A small image VQ-VAE, trained from scratch.
Model: 48-pixel images, encoder patch size [4, 4], decoder norm groupnorm.
Training: muon at rate 0.0016, 9300 steps, batches of 128.
Data: 88335 training examples, 13.5 epochs.
Rows from block 5 of the encoder, named by matrix and row number. Rows with one number belong to one neuron. Each number is 128 + 24 x the weight over its row's rms, rounded and kept within 0 to 255. All counts start at 0. Numbers have three digits each. After the name is the row's rms in percent of the matrix's.
# fc1: MLP up (encoder.blocks.5.mlp.fc1.weight, 1536x384), inputs 220-274
# fc2: MLP down (encoder.blocks.5.mlp.fc2.weight, 384x1536, transposed), outputs 220-274
fc1.1438 127:125083128118138122137122105116123132082140105122089127095146124133108111110144152136090123136133142141137124103117096119093163157158096139124161180149141106112144096
fc2.1438 106:159108143141171136132114107141102155145154157137124129130114158140174114134114113149138156115154119140077181114122107127125152122155145105115139126095127176128141133
fc1.1439 071:135134164135149143116146154147143172155135156130125123122143121144127107145134125111121129117058118121130131141140091143137153139129121170120110148122162154113192159
fc2.1439 093:103113089108080133123165105141117122144154126122134149139130083120184149125135141149136144117146116128134139120136126146125134113093111104126150119161109123115081114
fc1.1440 108:115145108150104153121118119116131105114140103119105114157144084128170133149152127160149169093133152109191116128063189137146116118122126112135106120121182157107116139
fc2.1440 125:112140101118148122122161143162158184099088140115141188097130160155127129125096109118063140102198107139111143106122124126114153123127121137113126130124113115140126128
fc1.1441 141:118153101143088132108130119123104132094176121140175105155138133114133163122150133101120142160127131120151146152107094157143172147141176129103108122168132141116101163
fc2.1441 083:135126153117132118139147126105169131135072119106084132135128104119113151152115137145138094096121135132148052117160128146124109105091113160124108158131099136122167106
fc1.1442 116:179140137155148135127148137123147161146108130089151106132112178130150137113153138139138120096131114163128095084167107164167139131144121136117152124125136112113173144
fc2.1442 082:097135120117103137124098137109149085116137139141116150196142105128138112139124140157128146117112092144136086129145134069125091149061111140104101148127085131118096125
fc1.1443 077:164132137093120107172150105109140179156091144143150080148147100113128144144132155129154152121129117125177079098093119116087173075106129162139117066182133127146114150
fc2.1443 081:094120092145144123135107162122166076160097119121099151130137127172147116104134120149074114101129169135163156135126141120129089159076108115119121144126138138132129116
fc1.1444 052:172097106130136116145164130146126157113130151156152158096119103125095120125133113129105126169152112153143124131137136077118111123108136124140141067101086086147139146
fc2.1444 061:119215130137173145109081116099142086116120118121122099148137128156165110100129126135128144086159104117124086151134117129138150137138128166111128172135105119127127094
fc1.1445 041:123125100110151119148125159118134085162103124146139137137140103133112111128141113091123172122154137094095103132116137127130148124109106087054118129112117095141136156
fc2.1445 049:191126078184064132107094132121115119114114116148133092103124158129109151103104113147129092110112147125142165132154107106162119117153125153147133121128116136136121097
fc1.1446 121:159139139140145109074151117151139144146169154153125139104090128105118143150121135080097131158136142132130128156145098104151143110128138144147121126149161134144136108
fc2.1446 129:098131135058097101110113139177143119107126096074103115089157135133165107136135129130138146114157108106179169139108114128151127167166095124145136084141103106122081084
fc1.1447 038:158134100110129120101132143162138143132116159134130131124136135135131123121139116141169162139116157112120113143088142121139120115142162126145127086147113090131145115
fc2.1447 046:124134124037101155122139150112096132118121081134139124092108137143087123106081144111125110117147104122139149128144134124163083144091130131146117089118137114161110151
fc1.1448 040:165107154149193148126160179143135094134115157121119141115091093146124129111130138129148129139172106138109140130084117115157132122097115135110124128124099083096106156
fc2.1448 048:132121126125081114127083113098150169123095094128108131111124149134098122095100125101057095138110156132135158105113141143149098122127102125139128137087148098178143132
fc1.1449 083:128083146130117142137164103172126148155108189177145141112150114141082144152096143156085134078101086119146130122141135169133133135094122118079138140160125101144108087
fc2.1449 076:140121126111127131134117134116138137101163095144050135087112113137151114128105122116178129144139139135121126117108135136100108094093131101126156113113117151142112171
fc1.1450 165:140150113158109086124146070142102142133119154127130124137145112179117125129083148168165137126127129141132074098133106142145148147105102117128085147123147148118147131
fc2.1450 220:159141162173117113132130111134104107091147142142168144111099145078117132139137083125130148108131128144117128102121126144149136172133139104149124108176095115093130191
fc1.1451 141:136102119119109159094122153167128136142138124157108113091108088144111135122099118118109124157137112127096094129137145084141112148139124117132098115183138140158161141
fc2.1451 083:147140153146118099132140125101068119105133124113131153105085158112129061168125136082105141129107133137136136118119139144109129119156155106148132137095164080111127152
fc1.1452 090:146123148169112127157153112099128109132080161131140165129109106109159123118109129127105117137134133148121179154124064131099126177096106099160090101060122165135117109
fc2.1452 071:085128139182157132126103128108148136156167095129135132154156115161095112150121106130118151136087143136152112116133135093118127112085114153124119143190145091093173101
fc1.1453 132:125115161167113116122107093154123120098105103124102124153112147138131102140135097148116107165144156142123152144118141125159118121152098122147106119094102148148172128
fc2.1453 119:130141144142175127134159073150178156146151174132155126146132107137148164110146138120125086124146156143165101116165130197142175106122146117126143153122106093146120158
fc1.1454 136:132135099070107116083135127121177107142092102103144105076162140131106150124135155136120159133138120130104099108151114103117145119190125136139128113179116121122137125
fc2.1454 114:129112146098139138116134090124094137097156141101091134134133120139128107118121099135097132096163121156136201149120124144106137096164164084139153110087152147143131082
fc1.1455 080:112102115117127106113124112148098140123170141146109126113129162130089105089104137114173134103096105125202098112124124161156117116142114108136096130104156098145135170
fc2.1455 080:096142148200165122133119056079132139113134130097134137150127107115142115169163114119120109150083161140088060136147122116117139114184149151131140162126128127103157125
fc1.1456 052:092125094101115124142106144074128118132108142100149123133165164107153136131086136147089131155134118114114106113166141157113152109116119103088121159125178113117083129
fc2.1456 058:173116176177129137145133159191119161094124132160103114074108117118126126117135134095152165111150099132133160137074137110132139072109129140154147115107101131150142154
fc1.1457 070:120135108128125140191141141111121094082124141154111159163081121111126127173131118112121107116106146109110135126161120101126155126139121091131149144130139126145123126
fc2.1457 088:111108133161074134103122173158127133135119131150146130097134155094147143087121144139156150114146090101130134119098127111142119153083124176146125094115082121145122111
fc1.1458 090:134128132094105097155106160092166157077141096145124139114112117103122125109159073115146087113113092156150121099171108146157117115173129110132138125116147121163136157
fc2.1458 177:099117125130113107137153130142171141156142154149146138132133108143128155149171160146127149119149149139140122138131118183079185188074115129174137173081131167135116105
fc1.1459 137:136128133124166096125145121095136087146136153149152100117102144102120122113100109124111112125137121122128168107130126171101125143189130133102140123138112086145132107
fc2.1459 063:114101138232150142129099144079147113158148112083093117088134136105128116142148148128148115123077182113125123130173133129134145111194131140127155153135176108079141085
fc1.1460 038:124153125118137133104090127134159123147105137138156126114124108105131142177161140130143082146125121166129101135138129150154109190175137123119084135139140103109134177
fc2.1460 083:143101120124081110132175166136117135109161125139103150114126134146151106124102128096170179139113127108082159168112137124127140119093095113125152110122148129123093151
fc1.1461 039:134127097097130155136114128146151133168149158119150126105129144153134161115184119112107130149125156141155140117083137151131119146139176136119150125178118114122140121
fc2.1461 045:141142139187094105110102134107120151097113082133134099156121125132091092119097147154125113123091136127101118097160096088170104162097091150122097201063113109134128123
fc1.1462 014:165106141152072137114126144138119120135161132132101143142122144117163142122108076137074166085115118138150144124088140131141139114105101156124151103091088095135090103
fc2.1462 036:123159123151185110144101106089093172140095104131159126132132133125073137172107137124166135154139163145111117132162122105095117140158148130118105163143128159107169130
fc1.1463 103:171158123075156101157163110152145159154127111133153120108125094095151170086161152129131133137114134125139116112102138063144126155136156151116165156136092086118144110
fc2.1463 099:120091120110127122129145153084132146129128151162072146111132162181137147146123110123113128147138140131145117133138137137104126095123085105130116140121102141137162140
fc1.1464 105:120110145114122175141137100068101141118184104104120158099124143078133128146171148103113149120105133129112131121117140153133117083107171131095130116138138122100144109
fc2.1464 108:156162130157104119136179151172132110135120129176121133117110087125139128133154133110126131135160130127135107132121126179121133131097093141150103128104118102125089163
fc1.1465 057:119069162127087137134103131125129103124139126114134159130089139144114151137125145103168152103099123147108122158086148125162152113150122125115136125140116130173138154
fc2.1465 076:141179096165206102130116076113152173152100113104134138107147080151152154178137111127097095133160166161153116114175116165108143144155132116120127162135130136128116128
fc1.1466 071:128099143140131150130123166047136161152145112137165167133105103073120090099114115120127080138146121164163155084123135153103124094117116127121127101140152162124122151
fc2.1466 086:108165113151098141135114182106129145091083125136133094149133179152095169127171139163121115114125115115108096144134130110128112140088119157126088116142082144113162113
fc1.1467 055:088162107126136131128145106101126128110128137130124149139110095112153164129123171152088112126114143101169127091118148157089128148152154146116101145155170086151091139
fc2.1467 062:169043142132100146127123140211113121140157129129131096111139177152115109089160106110146131137110111112083150142118134119141145118110119142149147114117091155127151131
fc1.1468 059:148084168175121128102118149174150112101163119159141119092109143160119135104134075124127156123093163123162139135139136160121130119142152152127165126125103147099149093
fc2.1468 067:103179141154143129121124139113115116127102115100131129180135090125140092148138125124174137101173108122117124121120124113128119172128136108119090120145114157143126107
fc1.1469 085:125153141147111173104108116138092151142138122123147134111103147144138109124147147130094136106114152164154193115071148143111139117159096123136088137141127149119148143
fc2.1469 089:114166117144115149125138156129161153156084134120104120121140119124119164112100160153187144164128146128140113168159133137145118145096084148128147143142155105106120127
fc1.1470 114:141143110062131129108133122122093157120132095118125097132170110101154153114127122162139139125102145103098174143111148106113139141119118157143126120123123138110109136
fc2.1470 091:110094149169121119122142105137093127118125172123136167116088126118128166137139130105143142110137146127132099087120132147116161149169156118145109111105130110173109161
fc1.1471 095:112125148141127115148086103133128104129132157133121106153128115137131074157136136144117138143138127141121114133149169123125145108122134135117161119167137083093125113
fc2.1471 088:136112101134118151114116126144083156126132113118170119088119099143119157105115123128134131107118137119122187113091101157146135124196135108142109102102147145147125109
fc1.1472 033:120145068136080104151173115127155115147150171135120144098142144138135139133140127147118108135129107141138119116116177128091144130114119130132112085134144110132131107
fc2.1472 042:183144153158097123110121165134099107096139094151149119112101117145147106115117164088144141101164127119110153101137152141137127142127135130131144150114109100152103131
fc1.1473 128:146114108134100125113125176143124141090129139117103116138164133156151136117124114149112119141115122158107164129145111122159080126130117127117146124099121117134100153
fc2.1473 128:092118136134110133141156116132147093117101130166194125123142120090116117114143141125114104131138107117129101079103131132107126158076123133130127086161120157121147119
fc1.1474 103:147182134157151116134115107121113136115123101136138146122107121164174122092095101121120119143077137157121143128134155114064154119127109108148167129150158135131109100
fc2.1474 114:086126134098126142134131083110105135147106120138142092142135122143085097158135117142162114128109152113126100090115108120147089087118175124105096132145135162126179113
fc1.1475 041:134109118163109138086090119140128094124113133153127155114129116143172124131156130119082121102125134082095112073121128137112129106156129131121069112118171074133097173
fc2.1475 071:139132129104148113139124068114097165142122112071137115124128175114069142129168128119121076161119156139137108141178143129098119085141135145120104153133101123106168105
fc1.1476 105:118120125143111141096108139102114125133152129105173167155154137124101170194120096140135131079143157131166146104165143114149147123132140080112089138057151149102124112
fc2.1476 149:132101095106066110131144136131139124136141137161106114143164147153147162085107165140156120137132107111104148149121118114141109143155118140136134075117142147123109157
fc1.1477 080:091128126133145166196120174134139166178131099145152095137099108080126126137117131153129151071154160117128095104123125126122115084096147127131120122169157150184151116
fc2.1477 086:111101107116131125124133112094136130151095155104129143115138149144104144106100120149116093150081098142128133111137134118127151152120108162128110129130125125123151127
fc1.1478 150:120134126161106163149100130130118154100104180132166098112132103115150096125184093127128121140109133124128145101130138072129086138123114089134117167083126109123143154
fc2.1478 097:121108126100146145117181161120126140120134117126099114123121143126141121137095081145094163091122112131103134144110127188107135095141201123121166116123129166146099119
fc1.1479 077:108110138146141124083111106159126146149102156156114137125122093139190116113133155119138146097145122151121142142135139142097126165116131058154119106093113120125134136
fc2.1479 071:097121129181141131143103096090153158123149146126143135164150123157078101148133145141121104143080157151109087093164123116120127095121130141115084149182091109085176140
fc1.1480 123:125123148111151135132141113171083156123126115140080106115131146100141139101073128116094126140123145164122144105130142116124100139134147166134115130132126132092069145
fc2.1480 116:135138122116089129132105102123129130101085165091171124106104103163137115127179140093097119144143109146139124108103120180102105135089104101125158095084132159123144126
fc1.1481 085:085131101119088117144136101142123170080142081118132155149126165145116117151096111122119100123112125111083135105167133152129132099134118120125108151122159153119126117
fc2.1481 091:106118123192154133129108116131149109150115169135116146140143122104139162131132154118145130131130148130156110067122135123142128115115110139144125142139118106153131100
fc1.1482 132:152121067173098130084114133144147075098102109091113102133133122132125142117176148135118123142102116141067079131158126110164147144099097160106120141087133135115152107
fc2.1482 127:128140169120161144124142143167156170133165140187156160093116131109154116170075115139139163077215124149163152097106147161136155139083134111116137130149136107136104149
fc1.1483 103:137122143109138115156129141151137132119141154137132145114115126154131135081128131132155150121125114119097141109120114176111128155104158063128129076149112193130108133
fc2.1483 187:105128100137118136118147093106127130158119125106103114133134102146129134174096159153173137127147157134109159151142113109089134092152123163114146145128147103145120127
fc1.1484 087:105156114144124170137123125146113090136100093153123095122125124128149115172078104176115142120131097095150148185104139121163156147124078124145184156162079178132113129
fc2.1484 085:122107105140146110126110125099111168132113110106115151133121158133054138135126124108115117161094165137140126107119151126109102126132173147139069117103155093123145148
fc1.1485 085:115098150095121114160120124095093138128132097126150130160103094126150121144116089113138146122095133124096094144122135179128187114116110160129132128153135130125118177
fc2.1485 109:137088145137151134111122135154155109134138188126082080142132176083130118092125128127120074120147100128177163100125119128122119131167169150133127124107101110157152082
fc1.1486 052:149108143128145154116177104100133163111155061121127116113141179117169097106093107105108100108131140117145153109124156166097165089128146142109125109141153153126130162
fc2.1486 055:115117139160109129135096145113100118167133148098113105152136152107078141114141170170169140172045151108115099172117126112134097131143143134146132131101127116106153088
fc1.1487 097:143134101084127141091136126149118113120134054114080112125136127115126131136107100100097107115117142109149197127114127145094171117141097118177114125160154152134132087
fc2.1487 100:119158117134082107135172134091094134150083138146135147107109154114092159139151134152124129150103127090119080159084131103101091144167148129118099111084097130130135138
fc1.1488 118:109121171145127131143120147121146137173109147188122126096122092098150131122147107066130098131135127091121099099134145173112106140130136131114146164130120118133177087
fc2.1488 095:183161120179138126112141180142088141124142072106153136125128143110096092109100134165135141119114115111124120139067115103122105200084101124125116068104131136153085179
fc1.1489 170:138091082153168118085097126117135146126160100145121114121166150110131075143157084170089116150164119143121139143128107122138106106116083128096116101135160153153121154
fc2.1489 117:092177122118089133139130157116158125110097121130156161159145132118140170109117124149125127090131093141170069139139138123117110128066128133118112145149082154117121124
fc1.1490 107:107131131133070164124111131129125137130180130114132114118139138124126137132120115115142097155127181148179121153106150152083150148152161149125148128173148132112098139
fc2.1490 092:129140129065129112111132108098086104140074133149131130132124110121099136138103142132123127149125125100080139124101114125139153120192132123136122115065168096116141086