Weights of a small image VQ-VAE: 11M parameters, encoder width 384.
Rows from block 5 of the encoder, named by matrix and row number. Rows with one number belong to one attention dimension. Each number is 128 + 32 x the weight over its row's rms, rounded and kept within 0 to 255. All counts start at 0. Numbers have three digits each. After the name is the row's rms in percent of the matrix's.
# q: attention query, key and value (stacked) (encoder.blocks.5.attn.qkv.weight, 1152x384, the q third), inputs 288-383
# k: attention query, key and value (stacked) (encoder.blocks.5.attn.qkv.weight, 1152x384, the k third), inputs 288-383
q.78 089:204094174063157180101197125145069105151115099120150142145101107139112118113148165112158077089112116152111126106097145157124185107133068107091127118062128070145155135085128117100139107134135127124118089105157135122158137168174135102128163136083183161159115091214178089133096159072153097067
k.78 092:126145135124164157134154127099134141125132113134132198102096132126108205126100139137144154148108151106182123097171130101083107123082110119092127178117048119095141155129129134161172148134074152107123082131129170170131120094176179136133141107164095158201108109134108165134099123183185116117
q.79 092:063093103164110103137050118129145208135139144150122129138131152131190155125105149154081139189135144112160154156130152146143101121181107150100134150161108134193106135144174156089146161141086156160163147067127159188111109139133074139084107124067135133155122109141151182160115109158081116152
k.79 102:178139092135138093117110149110076083197121162096130053162146134116153139131138168150137142088095118159153183073109121196162114138090096140124085090103134138111129103113077166115100118119134132095153148186124110119169146119158130143123137109153131107087127178112121115136154174129106187175
q.80 084:194164161137147139154094119198114104124151199157157101086130092135083096137117088146126127138119107110138102150169165159136089095056087142103153142126202167179073150114133117129141124086103038125124106137114143170112158100108110140157128152207109148119096095090160085144110123178067110147
k.80 089:136183124148123107138122130141163200126148115191146139147096105054113161106191138108121139083135138107092089108127093108108121134141070137083167131163193159155116122149121162088134142093121077139111136084190127109149171143143113098114139135120098084171133142101135109117155147108100049147
q.81 086:186204080115138083109129134124108144141087152110126107149130098089113163116157097180095169103158137137115212103150144107165133128089161066083147135131053156110153100137121097178099168148091159117166143138108076107111102144096097150111122082064148142138143175104117105166106168086132153140
k.81 089:175132177100122072158148050165128098139137121117088123142128097138085104120128055101104095130115152111148095135092091117140182144137118212159153125141083154179158098171141150152075113164102142099142132098140118130082097194126164143200153103157190145071109090165091150160112083115124204044
q.82 089:204236140149147102115056098152178108112135158136130135090140131120118127064169094131087108151111199144152077209180161159133148118110138167127125172117173116084136166141099149132122143193150034093121085138140113056162153130169115123151156135106098101133131152190117142132174130110077171115
k.82 093:122113124132167148100170094146092117191121149139190067108115071178120106118160174095078175074100151157134134165130125093104111120123144140157129062083157066098162105117103218127182147102144105120124110140114126104138122125135153134158089176151122108152162109206187164136113159176187139111
q.83 076:114144077108173122156114123188134117128131116114136177143201194108106089066084128146100171136126123086120098135175128145125132084154181164158172149128176115204130136152100167135087133158066127170122095134171172130118148128137122116114161106124175153120156104083161096151127101185107123146
k.83 077:117100080162134097176062155110154124067107164120157057112155127141122154123116115115099137128135135104125147106134143171121125138137104100135099107130127115103151098128132086151143128135116165110094136195095158117129159090161133154118138102153137115155175164150148165067083134110082111133
q.84 086:156148107099183173089111101144071150104097121112097138149099144104160055117127189121137122127112157090132107075138139137167160149087176073060135149143128125179117136137117107136091187182162105136135123123141103120165120155142143056092095120175126103101104172089078124120091159093151143098
k.84 092:080089156050089158147127107123162077072131137112123144070147157178138158097085069156112107133110103124087141158158164079169144079160151141137131173127085078172134131137151104141096103114123136222120124106103179153088089150141129128142112139117135126166139176102085109106105130098126116132
q.85 071:164176142150157100099120150135082108081179107138096089130110143073161133115129128132115152113180136072150153130159123106163093155134122086166131116100029093119099111105066159155109100117183132089153104146141119113150150152142128098121122124168109128105107141143130128077117116098111149131
k.85 076:004114135134148102115118130152108136064149119112145115092116132133137088052127124117120132138172125110111102153209159117118137161172146175160100165141105102129096103105181099149180129069140102120081115131167110090124101093122115164139103101180148104157150151151102128126166157166057093075
q.86 088:153201084155157090128056127136091139068187116166165104097164069130106150148130080166144129121153150131100159137126148119121068122066111223076110127145103137099136117099121122183076162137106172106080115157134160135132090143181089120173197116165107164115153084107120133096164098146146119153
k.86 093:177084134110102111083168118155085127125127122104180132179092088094127101123126142096172136121118134141091089155149088172129158120099107193158106105129121180190122077159163157125096134125137064078143122134134101116099166150132100151075164134166119092143143088111070118125061172109137120107
q.87 090:122116134124187088102173120207137148123090175113184125119217158155147092110091101114090146123158123157115122106198141131077116111164175192106154127133146096202127127126129064134129114140114062092169119150124137152142135165127097149139094159118084117133122160111206053108088165092108079089
k.87 098:153135069133115089115077139138153139143147123166118059146142136107098165156146131150111096088104156125142158119138127139164145194164080149110114145129124133113114090145137142095150141143153152118149126149136144175172135119154152104125182156087114126120170110164155178121140148122142063144
q.88 075:151123058111115155166113095070149125161111129131155109194092166167076188164219121119144158153094135139082148103134123155089174200172130127109091097125179135084137146123119140123151171051135131126176150189099091189145152067092157125165149130154158175091111116112093154111181195135136152177
k.88 086:165172194100122216119178099095130172151129110125085131126079118141146088090117122122157107136166158200125147120073117200107135142064179103091070087160100090139131119110113098114204176077113171178066104103147147118110097135101095104102142158165145081157184131101136125130143153097118191117
q.89 078:123138069146164077150108131153135176187091098121126070137141098081113081143108112121151099149135102087115165154139121189131134185105166174113147135133119150172170147094145096167154114160093133086120168126120131133150100089142150119091121130193110109136122151127103139117153109144161149131
k.89 100:143107135180110124106094106108077135060111127145130100131071081104136088158131149148172154143123147107132176111116094169151148136104140132081062145130110085117112103158106107074093149070126173131118117102136091144154111126143170120110131132089141126116128089164120116126157180084107091144
q.90 070:117085168131128156126141177090080143085174120098139158100179178133090170089119094140122106113147191129172091190118114125170157067150096158135158134113211117141133144165122187107145065222139138120099113088129122080127079146162130139113102176159106162187112093138149134143055117138132142142
k.90 072:078089133158145127158156144082130106164097146123177120169100153115117126171139134134113105147145099142094075098110127143120106151085116128097160167178172089110140101137086134117189126125131132064154083155175145133171104116108121084095079115107074210165121136138161145139118145206146055162
q.91 085:073100106128103136126170128105096107108129153160144177131158114164136134148149122106062123178078038117165171105075174082140143089141127101105114130173065118186129083092127125106158082152144165169134094098122134156129097124075063087127080060081182097113138096136148103144124198120136114140
k.91 094:200145106111091108201154133158169118189146160082084106134125093117132140139091093148110154132115099154181115118129138207122117126147090173101184131144124092150176148110180128133121146109103117144164171153139131055097105163134095158153148078185104168097193152162152149144159077140103127101
q.92 082:126082100110087150098141120065134148149142093082148069070131102114104140187175104091169091118164114119149124113115156132127111102143109142158158118077135055108171110106164077193134129104120186166101150077099101151163112145174084186148101103072145187102090159187106136133106149083136116074
k.92 088:148156156137144119112090132084108117188150092173113150143112177138108062142058146117144163103131161124109054169112133171096159128086123151085088148130113166170093133140089079101084124134110150086125132146142136205175133107105066144117165154114105202175096133086035119134143126173156138102
q.93 077:111107145187047088165148155097195125152155124106129112089175092096129155166118129131163125135074160126148115145077075192131141100170083157139157145141100097104100139160104087126087088176183236160100123155138177121156086100174161196114102125113097129090148192124113132055159110172143047171
k.93 090:101055184130112131125103106100130172149108142142092104114135110111132078110031085071091129174116083091196139104116066187101170054092093125144154108113159119121116141184163058148111109126129118099128139154093160241143155146106074197129094116141112138055121153131049111127103136182115119170
q.94 081:069119141123059070104168114090115128111102129123124109086131161126085188139132152133159133146048116146137086157114166147172134139146106109103117099131190130112120093101142074118241121134113105118161191153070124079097136091141100158178130120133184106155157121102105122157096175140101116120
k.94 081:147180136096149104123160124231150156196150125125159085158118106135109126138206101144152116109123129137096133129140107127093101159173094139136182186161139115138125133149130112133117129093134142132188155072175126093164157121117130098084135111130137113144146175167079196155127107108136142137
q.95 080:197163092125140139171171192136180119086139153067149172139099112141119186115112117096110185140127081165150069128122119113129174160092156155168133123240139187129126147140156157120056160127088115079159122192157090154117109171053102111126157123157106121113137139137185123082126084089126101093
k.95 089:126128164157142167102146142121163136127129125141200177173155137047129130123118095121166082104155080132146120166178190111098078153157132082097160102145142175103140125100175184130165129081153078091084099139127051136098088135092098030114139175100138108092172129084170188138144094117113164050
q.96 101:116121100098117156183158127101059173204159114122159072089154116121180135119149128159147120131125119155082113122138101140097145182105099062085120151120147112098140102097130138113085109120149143078115118111150102132131105082177076148069084193121083157106129131100118134135090101100120172178
k.96 103:117152097149091098187172132132143078173109094106066160167059161149164103166133053129147130123092174074128097166131132146115172174190146161139153181180164129144175052193171204158137162116092115121119136064172086145146143132131167134137169140117129131119147149120064162117149138120158097101
q.97 099:115103110183105061158131113184126126160164071205171111176125103058092158072110137149168141137104165135087119165155120158144150128177116098128097120102150144138105158125113211137163147144188147104102083101112147123133155095152167166115117167204123119131183147169067116131157114201127131139
k.97 106:146102083100129146116077149128202127131055120109105099117142080175108155089134092098162127150127131125081115226101089127086123139115153158124109113157146087101156073128144183095171153114097129067113101109178077128142156110110135199167122137114084120154147109114106076164124147143142128135
q.98 102:187161089132121181118133161119111100089093139117103165149119152133088188121120092130153152115141173128140112121145116097157115105166185135104156134159157134128162111165169131128154178126117114133158097135151136102101121145123145099168151176086151099133096116222122195130140157110150113086
k.98 103:202115150159081135166108167149150126106151170144114161120091139159109125154132088133065103097124142183202127135164100124121071116118108133097142094075223133123114138134109145136117098170129095146161078142105126137119110125113210123152139100083072093125163143165110132069097096120125140147
q.99 100:093155164094130073144125156141119050109109164138163180142144118101090095105165123201125090114153153135183140127158142141133118125133116096179109186137104121141170109095152142198110103148109137152154105155100045170136180116113128107074180125162120125108122130156108134086151107123117086105
k.99 110:114100159075094071179138128126116133111149125102178077108126151103184090079103155093171160157149054157118071116128146067132110107140086041119135173115124119124159087162115117200177060090140128115110128079093085130140157150183109100122161138103097165132113145095183125195137163091166137168
q.100 099:132166170149120124172167121143136118126068127087189104110166188111157135137166111119153090185087104080124138099138145120133133158112103113121119143135158095067172155144085186155110089188122121149127158145187139123091174137104213138113160110104153144161108217073208164177199149106143166157
k.100 101:144117137133120153108158192131133086096096219158113131130169137149187091122107099159070122134098113046138132070186154136101107151128157118110190152151154109104137161147145131116194142149102107207182192175155165137106169156108068108072119092068091075146149143156152132116113188137139107142
q.101 090:192106098118116087089177107064062159183143131112113196182204105121144152151043152126135082124140090133146130123112093106086122159116129150082140103102086114127145176121061065106140124158110118087131152130141136120140121114133146065105122158120119145151127137166127096102144122132094112086
k.101 095:109177068120145114078088144194120141136129158132146096151120091122127115125134112142154106195082102112054156153078095140162128110106153074115101127109152072120154071080157108132155122107186135182108088097110148088154130075126135117144158146131161184124174143110174065163161167138095153136
q.102 095:113131189159139119114151085083104165134161131140164168106136135118096095155168108132109102073170080094153129120157125108083149127123125173099143110127133154076128132073172099126141073128123104139111065109099107110116138104151105181169182154099125167125169115149124094102192179115132122118
k.102 102:165092132206075167159116110119166172103138086140209085131127164116123145138145101124111166133093054090125108120153184116128125119170152103122099091127118133141126100119116114142071079174089118091088098097116107089071123129145124106166156192126130105128057099111128131121091108099216090080
q.103 093:208165167126143102152059138112151176133128130138108117191210105145138114176163121135120203100133101134143107106125100105097117165119096145151102149058189171130127144132151198122169147076098120096157104128112097180108034134117127127151147103102125138152135048206161120091152137173128092144
k.103 098:134125172128139059105189137094072174095180159139111090131129087133159120142163158085166159116141079095073135114155073169111094143148113119123088142152138121125093161087167151161182187109137079139147126130104188165139109123176151147073104161139100204143145155159123116133200143109108147059
q.104 090:159167073118099093090192132105145142155164155116131039169094157118136080176137123133082170115097134154124154096124197135149078143132125110068162147165183130148153166129092166115213120146166075109171089170079086122147094103082140150049102159130123155151107169103193119160119150155124164125
k.104 095:158146194145123116147178154104131102141073155056110148102115157120136173143086139141103122113150088104146177109114100133094179146150141140117112181086131145113134104133179108197063143165107126110153159145126153156144180152144154141095171149133128101141098108133134163138166142158176073156
q.105 107:136148104108117071121098146162124154063117171082097084130157138138118133144127081129089072065155060051157158096133132086126114102148121145160156149079131103107131130131080138126196113105130043121166052067118118109084166097129178195132133149123179131116109070149123074142119127111143068177
k.105 112:098169211165103185123161148097096128112119115106125137135096150199127143155108104119098176100123065098148139104144088097144138086110133167143073113132151075110113101098080120137077126136127152115103108073130114131096090192125139099167179100042110076133112156122164084073174134080091153157
q.106 089:149115137111145098076102093073115190113129125148080079126165140127083174112136128125116214144177154146144123101115074124190124061174172140120096139084127103084109149118154148121112101116123107099132135101135146192106112151133105196184128127124118129105128064089091136160122170130136125158
k.106 100:196090108142126133121048122125158113090126168151165171177111112165137188152151135155099095120118128162108140151125117056129140138095109117152113131090107104084149119101111159146135151156118105083163086142154118167162091097099104093115151166086141080155119128199103190136164144116196046129
q.107 083:084101084218153115098171098110151126149069088164133165113143110052134107172107128151173176166080166141146171080087205110113178161141147104105115170167168107115112133119108081102160192059119112131065121162186142086139163103125181137125113085141075075132140122132064114104103134097106145129
k.107 084:102082150185163102107159080135123128123140133148147120174125121085113154078143157183105137110173143081120116133100218098129134151038063140186105121137128159149092114155113177087162143096128112173132092114144133144153135137075165163189108079138101094091073101070106128101157112207111088144
q.108 101:125145150127150072154148163123132127156059093122105140159139144122159117124151119120172169140138133140125164109138170091147126078100122122133127132124104106141161135199137193137149083153137185124158131197088151164149125155137139152120121126107185099105112118180090184124134167212123093098
k.108 095:148123136143175186145139172121173078170079111173135157112217159132155115096143142143141105082155131135128166086096140174114141118068114141163137128095183157102117156113100145092187112076172140188173104190144112084106129080068114158128093145129113094132136103153086106132125125149124179067
q.109 099:115170173137039147189135125129139088137094107089119101203173090147148136164129107069090099084102118111171194120106131115082209135092116113116122155125156186104132148170159063106120152095133091159162157116135136104167157062094125095101117148104141133127116158185072136074058134111175131115
k.109 105:129091092139083109107172166134143152158147117160144019161141094141187121118134179075157197123138067119092188114132165162097174156110097100096115070121147142122159100161186129223063143100174176153114092093119150141083130137139136168134113082128097140165098168148134129140096153110177129125
q.110 082:135114082095143114108124146118136106150088132157089128095144103157147110085101123130185113143163125143141131094134113181173153148123141149157167083160118124100108167133105085115187128179120157193153148099158124143134098161156156110106115093187100113158151093105159136143142119119121176108
k.110 094:143173104103095164080108123164154119162123110111150157123093170149185106122130124145117039145138148158152125166083119117123148117182093189149148126150062132153062109125104140154099131167147088177101134134158110094123109155104160159133136112148120101146131090102057096116135135170102111143